config.toml
arch = "vit"
norm_position = "res_post"
fused_qkv = false
bias = "all"
inner_norm = false
shared_expert = false
patch_size = [4, 4]
layers = 8
pooling = "class_token"
projector_hidden_layers = 1
orthogonalizer = "newton_schulz_5"
epochs = 56.2
warmup_steps = 630
Rows from block 3 of a small self-supervised image encoder, named by matrix and row number. Rows with one number within an expert belong to one neuron, the router's apart. Each number is 50 + 12 x the weight over its row's rms, rounded and kept within 0 to 99. All counts start at 0.
After each expert's rows are labels from the 100 images, of 14848, where the router gives the expert most weight on average: "strongest on" is what is common among them; "colour at peak" is the nearest of a few named colours to the mean colour under the peak. Only what is clearly more common there than usual is listed. The data: microscope photos of single blood and bone marrow cells. In brackets: how many of the 100.
# router: router (model.blocks.3.mlp.router.weight, 16x256, trained with AdamW), inputs 128-191
# up: expert up (model.blocks.3.mlp.up, 16x64x256), inputs 128-191
# down: expert down (model.blocks.3.mlp.down, 16x256x64, transposed), outputs 128-191

# expert 1
router.1:51 56 69 57 66 50 38 43 47 51 41 46 53 46 53 45 45 40 32 67 38 48 44 51 54 40 41 64 49 45 52 36 60 51 50 57 62 43 45 46 26 36 38 51 48 39 70 43 22 39 59 51 39 66 50 60 53 43 42 41 50 68 75 64
up.0:53 53 34 37 45 50 51 60 61 65 63 39 55 48 43 33 49 52 60 32 54 59 43 53 48 60 71 67 29 61 55 60 40 41 49 37 39 45 66 66 47 49 31 42 42 62 40 42 68 66 63 46 56 52 55 34 55 65 42 61 41 28 57 70
down.0:40 52 38 53 33 64 66 34 49 56 78 53 54 41 43 66 56 69 52 48 60 42 59 68 48 73 57 55 56 51 49 23 70 63 27 35 53 40 45 43 30 38 67 52 52 27 47 53 43 50 52 41 43 53 35 71 47 58 60 41 57 36 64 39
up.1:26 54 34 38 70 66 41 61 59 52 71 54 71 55 39 52 44 66 49 30 57 81 53 32 39 35 56 39 45 52 43 37 54 34 43 47 45 46 35 49 73 44 51 68 55 62 54 69 52 47 59 34 62 47 44 53 55 53 53 52 55 65 73 43
down.1:57 34 56 69 52 56 63 51 35 45 46 39 34 39 46 55 44 51 48 40 25 42 35 56 51 36 54 46 46 49 47 59 56 34 48 49 65 54 69 70 55 34 63 61 28 52 36 37 39 54 50 24 60 48 69 73 27 66 55 59 51 41 45 47
up.2:45 65 40 64 77 60 51 66 54 62 56 44 66 38 43 52 40 56 36 64 51 46 60 54 64 47 57 58 42 41 35 40 41 52 72 55 45 50 36 68 59 61 29 52 52 43 58 43 46 48 62 61 60 48 54 37 44 54 61 49 46 48 39 27
down.2:19 46 62 63 50 19 33 40 63 48 59 55 37 56 44 34 59 62 58 71 45 66 71 53 41 71 44 81 55 44 48 84 71 38 61 45 49 43 49 26 70 57 46 52 38 35 59 62 60 36 56 41 36 52 62 44 30 46 25 55 30 43 36 50
up.3:65 66 54 44 42 54 29 46 42 63 41 39 25 60 60 41 36 38 63 47 40 35 55 64 55 65 32 35 56 62 54 52 58 57 39 56 44 34 72 31 48 37 46 43 45 39 74 38 53 60 54 60 44 40 64 54 83 49 33 52 62 52 32 61
down.3:45 42 67 28 33 51 34 33 44 44 45 50 51 29 30 43 22 53 62 60 52 67 41 39 63 44 42 58 41 61 46 55 68 46 39 45 52 61 39 45 35 40 51 57 46 54 49 49 33 66 55 69 51 56 41 61 37 69 25 55 68 67 50 39
up.4:43 47 46 33 42 57 36 45 63 66 60 55 65 46 65 76 67 39 78 64 56 52 24 55 35 63 34 42 59 49 51 59 35 64 45 24 41 58 48 72 60 62 37 63 43 43 69 50 67 51 65 50 40 56 28 36 59 42 56 57 45 39 52 54
down.4:54 65 62 43 66 56 23 32 55 59 43 62 42 51 66 65 51 57 51 61 48 38 28 48 58 36 37 51 47 43 56 70 59 43 74 58 61 51 31 72 56 42 42 50 49 57 65 52 36 34 43 57 42 41 42 36 37 39 67 56 52 49 52 39
up.5:66 61 59 30 56 55 51 50 45 61 55 53 61 30 28 61 54 66 68 52 42 52 54 46 45 58 42 62 38 41 66 47 60 71 37 68 42 44 73 37 53 44 48 64 30 51 61 51 50 51 69 47 45 38 35 48 49 47 40 58 46 37 75 55
down.5:41 48 62 53 41 43 57 54 68 53 50 62 60 35 43 50 55 33 72 68 45 57 56 30 47 67 64 35 53 65 60 74 38 54 57 41 32 47 71 45 58 48 46 60 64 39 40 55 64 40 34 54 46 57 57 35 56 56 44 57 42 50 44 52
up.6:64 39 58 39 54 45 24 47 72 60 70 74 52 47 46 53 29 44 27 56 29 71 37 40 63 53 61 55 55 63 61 49 60 51 59 52 63 38 37 66 35 44 47 24 51 40 35 52 33 62 59 39 33 57 28 30 38 60 52 47 52 55 51 51
down.6:51 45 30 49 69 41 44 51 68 52 55 25 53 58 53 46 33 40 51 44 40 62 51 48 53 31 55 35 30 41 38 63 42 64 76 52 52 42 50 68 60 41 55 58 62 52 53 57 78 50 34 43 51 30 40 62 59 41 56 68 54 54 56 66
strongest on: cell type: artefact (43)
colour at peak: grey (46)

# expert 9
router.9:44 33 48 30 64 22 69 47 57 36 66 62 69 49 44 47 48 61 56 21 50 56 48 60 46 72 67 51 58 45 58 72 25 42 75 27 48 46 43 47 76 45 50 48 51 48 38 58 57 54 33 37 63 38 42 66 19 64 62 54 47 32 37 45
up.4:41 60 52 52 52 43 49 63 64 69 29 55 54 37 63 45 46 46 42 51 63 59 46 53 32 47 51 48 57 41 61 47 43 50 35 70 43 56 68 57 39 32 48 55 66 37 30 58 57 53 72 70 43 53 36 54 55 43 36 53 51 34 52 46
down.4:52 47 29 57 58 48 64 23 68 63 61 52 58 63 50 46 48 47 40 34 53 36 46 75 55 51 69 46 70 55 63 56 35 59 50 47 47 45 57 34 35 59 48 59 50 33 49 62 53 27 53 70 68 45 38 66 54 54 59 47 59 50 58 24
up.5:52 35 37 48 44 61 55 42 45 27 42 51 60 58 36 48 58 51 39 53 21 45 59 56 31 63 56 58 38 38 55 54 55 40 58 65 47 53 44 56 57 42 42 36 31 49 59 63 61 83 51 47 62 30 42 42 44 48 46 39 34 58 44 45
down.5:55 60 41 50 48 56 57 43 49 50 51 54 64 50 83 49 70 45 51 57 55 51 52 41 48 40 24 34 55 45 51 60 50 24 30 34 57 60 72 71 69 50 65 40 31 59 37 40 80 46 38 49 59 40 53 52 50 57 47 61 40 47 30 30
up.6:57 52 62 53 52 48 32 40 47 41 58 66 46 54 64 48 60 43 62 35 58 59 44 17 33 45 66 51 66 56 69 51 50 57 44 75 32 59 47 76 53 39 50 61 39 41 59 51 38 64 59 44 35 51 52 54 48 48 53 51 56 60 64 54
down.6:28 62 40 18 55 60 54 52 56 47 54 74 52 63 47 44 45 61 48 69 51 62 37 50 45 49 52 54 29 51 60 52 46 46 54 50 51 78 56 44 41 31 59 46 37 58 52 54 42 44 38 61 50 57 28 41 61 61 62 42 52 52 45 43
up.7:51 60 50 69 45 38 49 32 35 56 43 64 68 54 64 51 61 49 25 30 87 47 51 43 55 36 62 60 48 43 25 37 54 62 37 46 53 47 32 33 43 60 60 48 27 64 42 54 60 21 56 59 58 65 71 12 64 42 41 34 24 53 47 71
down.7:60 47 40 57 35 40 49 63 54 64 49 51 58 28 39 46 36 70 48 49 71 52 39 46 29 67 40 44 53 43 41 51 64 42 79 52 57 49 47 54 59 67 50 24 56 60 48 61 53 54 67 68 57 45 45 21 37 56 52 32 45 54 51 80
up.8:51 45 41 38 41 72 42 42 48 45 64 50 65 39 45 52 52 45 45 47 62 46 40 11 42 54 77 62 71 33 62 49 68 58 26 54 62 40 63 63 63 33 43 62 40 49 35 73 71 64 61 38 21 45 58 62 57 34 42 49 61 23 51 48
down.8:41 61 30 40 55 58 50 44 61 59 58 63 48 57 31 71 36 46 47 39 52 30 72 54 61 66 31 55 64 47 55 48 60 38 49 71 55 39 44 48 58 40 59 54 52 18 65 61 57 48 42 60 47 72 30 55 38 70 61 43 55 56 35 48
up.9:33 53 49 50 46 45 53 51 46 39 52 55 56 41 52 39 56 50 72 55 43 70 59 43 33 80 66 67 57 25 31 61 33 38 51 57 48 49 43 55 61 33 51 39 55 45 64 64 40 76 51 45 34 44 31 65 47 45 61 72 54 30 35 63
down.9:54 49 72 70 34 51 54 50 54 48 49 61 56 56 43 39 63 58 48 43 36 51 39 52 46 58 44 43 75 76 54 56 34 60 52 51 55 45 67 63 59 46 60 34 53 49 47 63 75 45 48 34 62 35 67 49 53 50 59 38 55 46 18 30
up.10:52 74 47 66 30 72 33 56 70 41 65 51 31 39 33 45 37 60 39 59 64 48 57 74 58 63 55 31 55 40 45 48 25 34 53 35 37 59 73 70 76 50 72 30 38 68 22 57 46 33 64 51 57 59 51 44 45 64 48 61 24 53 49 56
down.10:44 38 39 39 68 26 41 45 30 47 50 37 50 50 58 60 60 46 65 44 52 53 61 41 38 40 57 35 68 34 46 67 54 43 46 48 47 66 42 46 73 55 41 53 56 51 68 54 66 44 32 34 51 33 62 63 34 55 62 38 51 50 47 49
strongest on: smear: peripheral blood (100); cell type: segmented neutrophil (54); cell type: platelet (25)
colour at peak: pink (68)

# expert 5
router.5:47 52 55 66 46 56 38 61 56 31 29 45 53 44 53 75 42 56 45 71 51 65 46 59 34 48 52 58 50 60 52 73 19 53 52 53 44 79 45 41 29 37 59 54 48 50 45 59 39 41 73 58 53 44 24 70 46 58 39 46 44 36 44 62
up.4:45 45 47 48 35 59 41 43 73 48 39 58 36 62 46 55 71 49 62 50 55 65 38 55 43 37 57 73 78 53 63 34 63 42 39 49 40 42 52 48 41 46 63 34 43 43 45 57 56 61 46 34 55 47 48 59 58 53 26 63 42 56 59 31
down.4:38 46 42 65 26 62 57 32 53 55 85 49 51 43 43 49 64 63 70 45 55 49 46 41 53 67 45 36 78 52 66 69 50 64 54 51 59 69 37 39 66 47 41 57 61 25 52 53 34 75 37 57 56 37 50 39 61 42 72 34 44 17 46 47
up.5:37 55 41 50 60 63 64 53 72 47 45 63 75 58 46 38 45 53 42 51 40 64 36 40 53 49 46 59 24 45 47 61 43 49 33 50 54 64 53 52 51 66 61 74 33 45 50 46 46 32 77 68 73 51 45 59 60 51 19 56 67 53 54 58
down.5:29 51 44 60 58 59 50 24 51 55 48 53 50 35 54 32 69 72 60 64 47 37 45 47 33 50 44 40 46 43 56 43 40 43 54 52 64 79 62 36 56 53 64 60 55 40 45 47 56 56 16 60 69 66 57 43 50 38 38 61 49 60 60 55
up.6:42 37 51 58 56 49 59 59 55 61 45 40 35 53 54 61 51 41 77 74 52 53 60 60 29 69 44 62 59 33 62 62 43 45 47 33 56 38 27 55 29 52 47 60 65 43 54 33 37 49 54 68 85 52 37 33 56 53 35 64 50 55 37 55
down.6:73 73 45 58 47 59 46 47 51 42 45 55 39 55 56 26 35 37 52 48 65 56 64 50 56 27 50 62 47 66 62 27 71 55 36 45 45 34 72 35 54 47 56 49 61 36 40 21 42 46 45 48 24 36 40 57 56 53 55 47 50 65 55 43
up.7:46 61 53 56 57 54 44 54 55 59 42 67 44 38 09 41 38 43 74 63 36 47 32 59 57 57 38 58 47 57 58 71 60 50 57 59 51 63 56 65 45 56 45 56 45 52 40 69 62 56 49 42 33 47 56 53 60 41 42 68 51 48 60 76
down.7:51 58 46 65 50 60 54 44 28 64 66 58 55 40 39 47 62 62 77 53 72 50 54 51 55 47 60 63 41 30 63 31 58 59 42 50 48 62 46 65 66 25 54 55 43 27 65 67 56 74 50 49 54 40 51 49 59 43 58 45 39 32 50 36
up.8:56 33 42 54 46 53 67 50 56 40 52 78 41 48 37 75 38 42 70 57 43 51 67 60 62 44 35 67 41 42 67 43 74 55 26 36 66 55 62 30 51 59 55 43 31 60 36 37 48 40 50 54 62 65 42 42 79 66 37 58 65 53 63 33
down.8:50 52 67 53 45 52 40 66 50 60 39 51 48 62 29 60 46 62 61 41 44 59 19 63 82 33 60 60 47 52 59 35 47 26 63 24 44 37 57 62 37 44 46 33 39 67 38 39 71 40 49 37 56 67 33 44 63 42 46 48 57 53 50 62
up.9:33 65 36 39 71 63 60 50 59 61 45 34 52 61 71 40 39 57 50 56 25 40 59 58 57 63 56 31 51 24 27 52 38 38 63 47 43 37 53 49 61 56 62 52 51 54 60 58 37 52 63 54 41 59 34 38 71 48 65 56 80 48 50 35
down.9:24 37 45 38 73 49 41 45 57 65 68 40 60 53 40 56 45 81 43 40 42 49 43 51 51 49 46 55 44 45 37 44 45 72 59 43 74 49 64 46 66 49 49 64 49 50 65 49 35 48 54 42 44 42 46 60 58 59 66 62 55 40 38 64
up.10:50 56 64 49 41 69 57 31 60 57 65 39 34 51 61 45 50 42 58 58 47 63 56 49 49 52 49 61 59 34 57 50 65 45 31 43 22 39 47 58 54 44 52 55 59 33 47 54 46 41 60 51 37 38 58 63 37 31 62 31 61 45 69 49
down.10:62 56 39 44 52 36 40 48 52 43 68 60 60 19 25 51 41 48 53 58 52 54 57 55 33 75 69 42 37 70 54 53 57 63 53 41 88 54 61 53 58 56 46 44 47 36 32 59 57 55 47 84 41 78 38 34 70 55 49 55 44 67 48 53
strongest on: smear: peripheral blood (100)
colour at peak: pink (60)

# expert 7
router.7:54 55 31 39 64 50 61 48 47 55 48 66 42 61 67 68 50 49 54 20 59 63 53 38 42 43 48 32 44 25 42 38 52 43 48 48 48 63 47 45 30 57 62 48 62 46 59 71 70 49 33 55 42 58 36 54 55 53 41 46 43 59 69 62
up.4:43 33 32 36 47 47 57 43 73 53 51 51 37 41 38 58 59 59 33 52 37 44 54 48 59 46 56 69 52 57 50 37 62 74 45 62 54 60 62 60 47 53 52 53 38 50 67 51 37 57 34 56 35 52 46 34 54 49 17 41 51 54 55 65
down.4:53 72 53 55 62 70 50 46 56 50 60 59 35 50 34 48 39 48 55 63 68 62 25 63 53 53 50 41 34 55 26 45 29 47 57 42 53 47 48 52 62 61 27 52 42 43 34 45 64 65 49 56 43 46 39 58 39 58 54 29 33 57 43 45
up.5:54 52 63 58 68 44 59 43 47 71 38 59 37 48 56 67 60 59 42 56 53 31 65 53 45 34 48 63 40 70 22 51 56 65 42 57 69 49 41 60 49 58 68 60 43 43 67 47 55 48 44 62 49 53 59 53 60 38 39 29 40 54 42 42
down.5:41 59 36 54 37 33 21 50 45 55 45 48 68 58 35 50 36 39 47 50 32 59 57 57 44 66 39 31 44 57 67 45 63 66 38 52 47 47 51 53 67 45 36 50 43 27 36 43 56 39 52 55 60 34 55 42 55 63 47 28 36 54 54 52
up.6:58 70 47 74 51 72 58 51 57 65 63 48 36 50 54 35 67 46 51 53 79 32 42 48 74 55 27 41 53 39 52 52 36 51 36 37 41 57 39 49 70 49 74 50 44 64 25 54 57 62 58 38 75 51 47 40 37 66 41 50 39 48 57 41
down.6:55 55 43 37 51 70 47 49 41 34 45 56 49 55 52 36 45 46 63 59 76 39 49 38 48 58 42 59 44 50 63 41 53 59 49 69 37 48 56 62 88 55 34 59 58 51 45 67 78 69 50 49 31 55 63 35 64 61 40 44 63 36 41 57
up.7:47 66 41 38 54 58 62 44 58 67 36 44 41 46 45 29 33 35 56 67 39 48 51 51 42 44 50 59 60 67 52 49 66 50 46 45 66 51 37 52 58 59 75 47 82 39 43 73 28 49 38 38 42 61 33 29 51 57 39 48 45 73 38 39
down.7:31 48 42 60 21 58 35 49 49 48 49 46 40 50 33 48 50 51 33 50 59 63 50 43 63 45 27 72 45 41 26 38 35 36 67 44 43 39 27 52 55 56 53 45 36 46 37 55 55 22 70 54 46 49 25 31 47 66 39 50 59 61 45 35
up.8:23 61 43 44 42 42 60 65 43 48 44 32 77 54 47 58 53 44 25 44 46 45 29 38 34 51 65 48 64 56 42 48 53 46 60 46 47 48 57 43 51 42 45 59 53 51 42 60 37 36 61 60 64 56 51 51 50 60 49 43 52 55 39 42
down.8:57 44 42 39 53 50 52 69 44 60 53 64 77 15 47 42 31 53 58 70 58 41 47 55 47 59 62 61 32 60 39 59 63 38 54 41 34 55 57 43 39 51 39 38 36 50 35 40 54 45 83 55 36 57 53 34 30 64 48 56 61 53 53 41
up.9:40 61 49 58 53 56 62 58 53 62 74 59 37 52 36 73 76 56 62 25 61 69 41 33 39 62 41 52 46 56 36 46 46 53 39 47 52 52 67 60 39 35 48 43 24 35 60 42 53 56 39 66 45 34 45 54 47 48 26 34 51 55 45 69
down.9:70 42 50 55 49 48 63 53 42 54 34 51 39 41 69 47 30 41 39 64 61 50 61 48 51 45 59 51 15 47 61 68 32 57 64 61 47 54 51 56 44 41 45 76 67 45 53 11 39 37 47 32 47 60 61 57 40 37 41 49 57 37 64 66
up.10:59 56 43 53 59 72 27 32 44 42 51 54 53 44 32 56 54 37 64 53 48 65 46 31 51 64 51 61 48 50 76 50 57 24 46 71 32 53 64 70 51 49 49 56 35 55 46 57 72 67 61 61 46 66 34 41 57 43 38 63 59 49 61 44
down.10:52 55 54 34 32 62 56 56 50 43 38 62 46 61 44 36 48 56 44 37 66 56 43 39 56 47 46 76 58 21 34 51 47 58 47 49 48 65 29 43 68 41 31 66 75 40 55 49 50 46 21 62 64 56 49 53 74 48 60 58 56 52 57 45
strongest on: cell type: erythroblast (95)
colour at peak: grey (48)

# expert 2
router.2:53 73 45 51 63 54 47 40 39 53 45 58 63 42 32 49 35 49 35 62 54 41 40 53 67 60 57 68 59 45 27 55 68 85 41 57 56 52 59 46 45 60 55 38 70 55 33 41 60 31 68 50 52 30 56 63 54 50 64 47 75 53 69 53
up.4:53 38 58 47 56 50 42 17 60 23 47 42 40 39 40 45 62 47 87 51 57 67 37 68 62 67 47 38 37 31 55 55 57 46 49 57 56 32 40 44 43 55 49 52 43 73 48 54 60 61 55 49 48 58 45 38 48 93 78 56 56 44 40 40
down.4:46 34 46 53 44 56 57 41 41 35 75 50 53 45 43 46 70 44 56 47 46 56 56 59 39 47 57 45 40 65 49 66 38 52 58 44 66 74 62 56 57 36 44 47 54 37 49 74 60 36 47 55 40 31 33 47 50 29 41 46 39 50 50 45
up.5:54 54 40 35 47 72 46 69 62 61 39 43 50 39 43 46 56 67 33 59 41 25 63 65 34 39 57 26 56 57 19 37 50 38 56 38 42 50 65 47 49 38 37 53 60 57 36 56 33 61 61 78 47 47 46 61 45 44 61 38 55 42 63 54
down.5:47 49 67 66 42 19 41 54 68 44 43 46 62 54 36 60 40 64 70 43 42 28 40 72 53 50 51 37 44 65 43 60 47 47 47 59 26 34 59 65 52 50 36 52 37 43 55 40 38 47 36 63 65 44 47 42 34 33 58 44 71 60 52 44
up.6:46 66 52 64 56 44 46 43 73 51 58 75 52 12 20 39 62 53 57 64 39 51 57 37 28 48 61 72 55 40 38 42 60 66 58 68 45 53 54 57 55 47 44 35 22 44 48 46 80 68 70 55 48 52 52 51 47 53 52 56 62 45 55 41
down.6:48 57 54 48 28 39 60 44 60 48 62 46 61 66 55 34 67 40 65 36 59 32 28 43 52 63 49 50 70 37 44 66 56 57 60 56 43 67 49 68 52 50 43 61 82 49 45 61 59 29 60 53 64 54 44 55 44 42 32 46 50 45 38 57
up.7:69 58 36 27 42 36 65 31 45 65 47 41 45 61 64 65 52 59 45 42 27 39 43 70 53 66 56 52 80 56 47 44 57 62 69 38 62 47 58 49 70 46 46 47 57 53 60 40 54 47 49 40 24 48 53 55 37 51 62 55 47 42 51 44
down.7:61 49 50 42 51 39 49 61 43 58 63 56 63 63 43 60 59 67 44 27 44 35 78 32 39 62 48 57 58 51 39 49 51 72 49 32 51 53 56 54 48 42 22 56 22 39 63 36 62 44 52 47 56 22 55 43 37 37 45 55 49 51 43 63
up.8:26 38 50 59 40 47 65 41 30 55 61 66 73 48 59 55 50 44 28 64 61 60 37 45 41 63 49 48 67 51 49 40 47 68 29 40 31 66 42 53 59 39 41 41 45 30 51 47 44 44 42 70 46 62 42 49 47 51 42 41 66 54 36 58
down.8:54 58 65 59 59 30 50 27 42 61 64 37 48 72 52 34 43 42 55 54 52 35 47 58 70 46 47 30 45 59 37 70 42 61 34 46 77 52 41 38 57 25 51 49 53 42 48 47 51 51 68 44 55 63 61 44 51 62 66 57 59 43 51 48
up.9:47 38 24 57 40 42 65 31 50 55 66 61 57 48 47 68 49 39 28 20 47 46 24 47 65 45 48 73 62 47 44 47 30 61 56 49 62 54 65 49 46 60 42 55 55 36 61 43 50 31 51 41 56 80 49 65 48 24 57 72 46 37 45 57
down.9:62 51 52 39 21 50 40 49 40 45 52 57 53 63 22 66 41 48 45 46 45 58 81 44 55 39 33 34 40 67 59 41 97 61 47 48 56 54 54 39 46 43 51 55 50 48 52 48 67 43 42 52 78 28 56 61 48 71 57 23 59 49 71 61
up.10:50 45 25 38 64 68 37 60 29 48 49 42 77 47 47 40 41 42 35 65 50 59 46 55 63 53 60 50 80 45 55 57 40 41 35 72 52 53 38 33 41 35 28 73 62 38 39 64 51 45 70 48 46 37 41 63 63 48 68 63 67 40 36 62
down.10:57 56 48 55 79 54 43 48 67 31 53 54 74 47 53 47 73 54 74 33 59 49 70 53 57 46 54 38 38 53 58 49 50 37 42 47 25 39 66 44 50 37 44 85 66 44 64 42 47 43 40 61 43 40 40 58 61 60 84 47 56 65 53 31
strongest on: cell type: artefact (66)
colour at peak: purple (73)

# expert 4
router.4:73 42 57 64 44 58 61 45 65 36 68 31 39 40 41 35 57 64 52 43 58 41 45 46 51 50 31 42 60 34 63 60 50 83 59 35 38 56 62 42 63 41 42 35 61 47 48 43 50 48 46 48 51 52 53 59 53 71 67 58 34 38 36 46
up.4:62 66 52 63 77 60 45 75 44 55 46 41 29 51 23 62 63 46 66 60 59 57 52 30 61 59 32 36 53 42 53 51 38 55 54 65 46 65 63 49 34 57 69 63 60 65 64 47 53 53 54 38 53 38 49 71 57 50 33 57 59 54 34 54
down.4:61 38 38 45 40 81 54 56 69 56 65 47 39 57 49 53 36 59 57 53 46 57 60 62 48 31 48 51 36 55 50 65 44 75 56 65 58 48 46 48 41 44 41 55 52 41 25 30 32 59 59 46 60 43 55 63 54 62 47 25 35 63 75 63
up.5:46 29 54 37 57 46 75 46 43 23 49 32 37 57 54 58 39 55 56 47 60 45 55 68 61 46 29 46 59 63 55 52 72 56 62 57 28 57 61 57 42 49 66 50 63 60 51 52 48 41 34 27 70 52 53 48 50 45 52 45 58 64 62 49
down.5:33 36 10 45 27 54 69 67 42 23 66 56 69 72 63 31 57 67 62 62 44 44 48 52 23 59 43 55 66 49 56 57 47 35 57 42 32 53 73 41 57 32 51 57 44 41 34 49 44 46 50 60 52 53 39 54 45 51 54 33 29 53 27 48
up.6:55 50 54 47 54 42 46 38 52 43 43 20 56 45 58 46 58 74 55 60 55 52 42 44 57 50 69 38 69 61 45 57 53 49 65 53 43 56 43 48 53 39 70 30 60 33 55 64 50 54 55 41 59 50 44 78 52 47 57 59 50 35 51 43
down.6:49 54 17 60 38 43 29 59 62 54 71 55 41 41 57 61 52 36 57 54 61 39 62 56 37 43 34 64 35 62 58 31 56 59 68 35 47 42 56 53 62 69 32 43 51 64 25 33 49 55 42 54 42 53 77 36 62 38 43 51 50 37 72 46
up.7:46 52 72 47 53 39 50 44 54 65 49 54 45 49 44 29 59 22 56 52 51 28 30 47 71 51 28 43 59 47 60 51 29 59 65 44 44 52 27 46 64 60 71 33 42 47 49 52 33 69 52 38 80 61 60 48 67 40 43 40 66 43 61 41
down.7:50 69 37 51 50 42 40 57 69 52 37 48 45 51 41 64 42 62 65 60 74 51 42 30 54 40 70 59 51 64 41 47 45 49 45 58 37 51 74 51 58 48 35 54 66 44 48 61 44 45 60 83 51 53 37 54 32 51 49 41 51 45 60 34
up.8:42 83 56 51 55 56 66 28 38 74 61 66 50 45 55 48 42 46 44 41 72 52 43 32 66 54 45 38 82 47 50 24 60 62 39 44 47 54 40 55 51 55 49 32 53 41 40 64 58 45 80 59 32 53 35 63 44 46 46 57 46 37 50 40
down.8:40 52 56 54 62 51 37 39 79 69 75 63 36 43 45 56 74 55 72 43 51 37 63 46 55 51 32 41 30 46 44 54 54 43 57 61 39 72 70 35 61 60 37 52 44 46 70 54 73 53 52 62 47 26 47 45 44 58 68 50 39 35 67 36
up.9:51 40 28 62 56 52 67 56 56 39 21 53 53 15 47 44 59 50 50 55 46 42 55 52 31 31 56 54 40 35 57 57 47 47 45 50 50 60 62 37 49 34 53 46 47 54 60 47 73 54 38 41 47 31 32 38 52 41 56 51 49 44 54 50
down.9:52 32 39 35 16 46 46 54 29 45 58 51 72 57 61 50 51 23 39 62 47 44 57 63 48 40 57 73 48 51 36 51 45 55 42 47 65 40 52 68 48 56 59 54 65 63 41 49 42 55 57 45 53 73 69 50 43 52 58 44 38 42 62 50
up.10:49 51 52 70 47 43 36 56 57 51 66 44 49 49 51 74 53 61 38 45 37 52 48 65 40 57 56 43 64 34 46 55 47 44 48 45 60 68 41 70 48 42 41 41 75 52 40 26 40 62 48 77 40 43 73 60 56 31 26 58 36 44 50 65
down.10:57 45 60 55 76 59 43 41 62 37 45 27 45 50 37 32 40 67 40 53 65 52 66 44 48 57 53 55 60 47 58 33 49 61 46 40 40 50 48 65 49 44 64 65 53 54 69 54 48 34 43 60 30 70 40 55 59 41 48 51 53 55 44 43
strongest on: cell type: promyelocyte (33); cell type: proerythroblast (28)
colour at peak: purple (52); blue (48)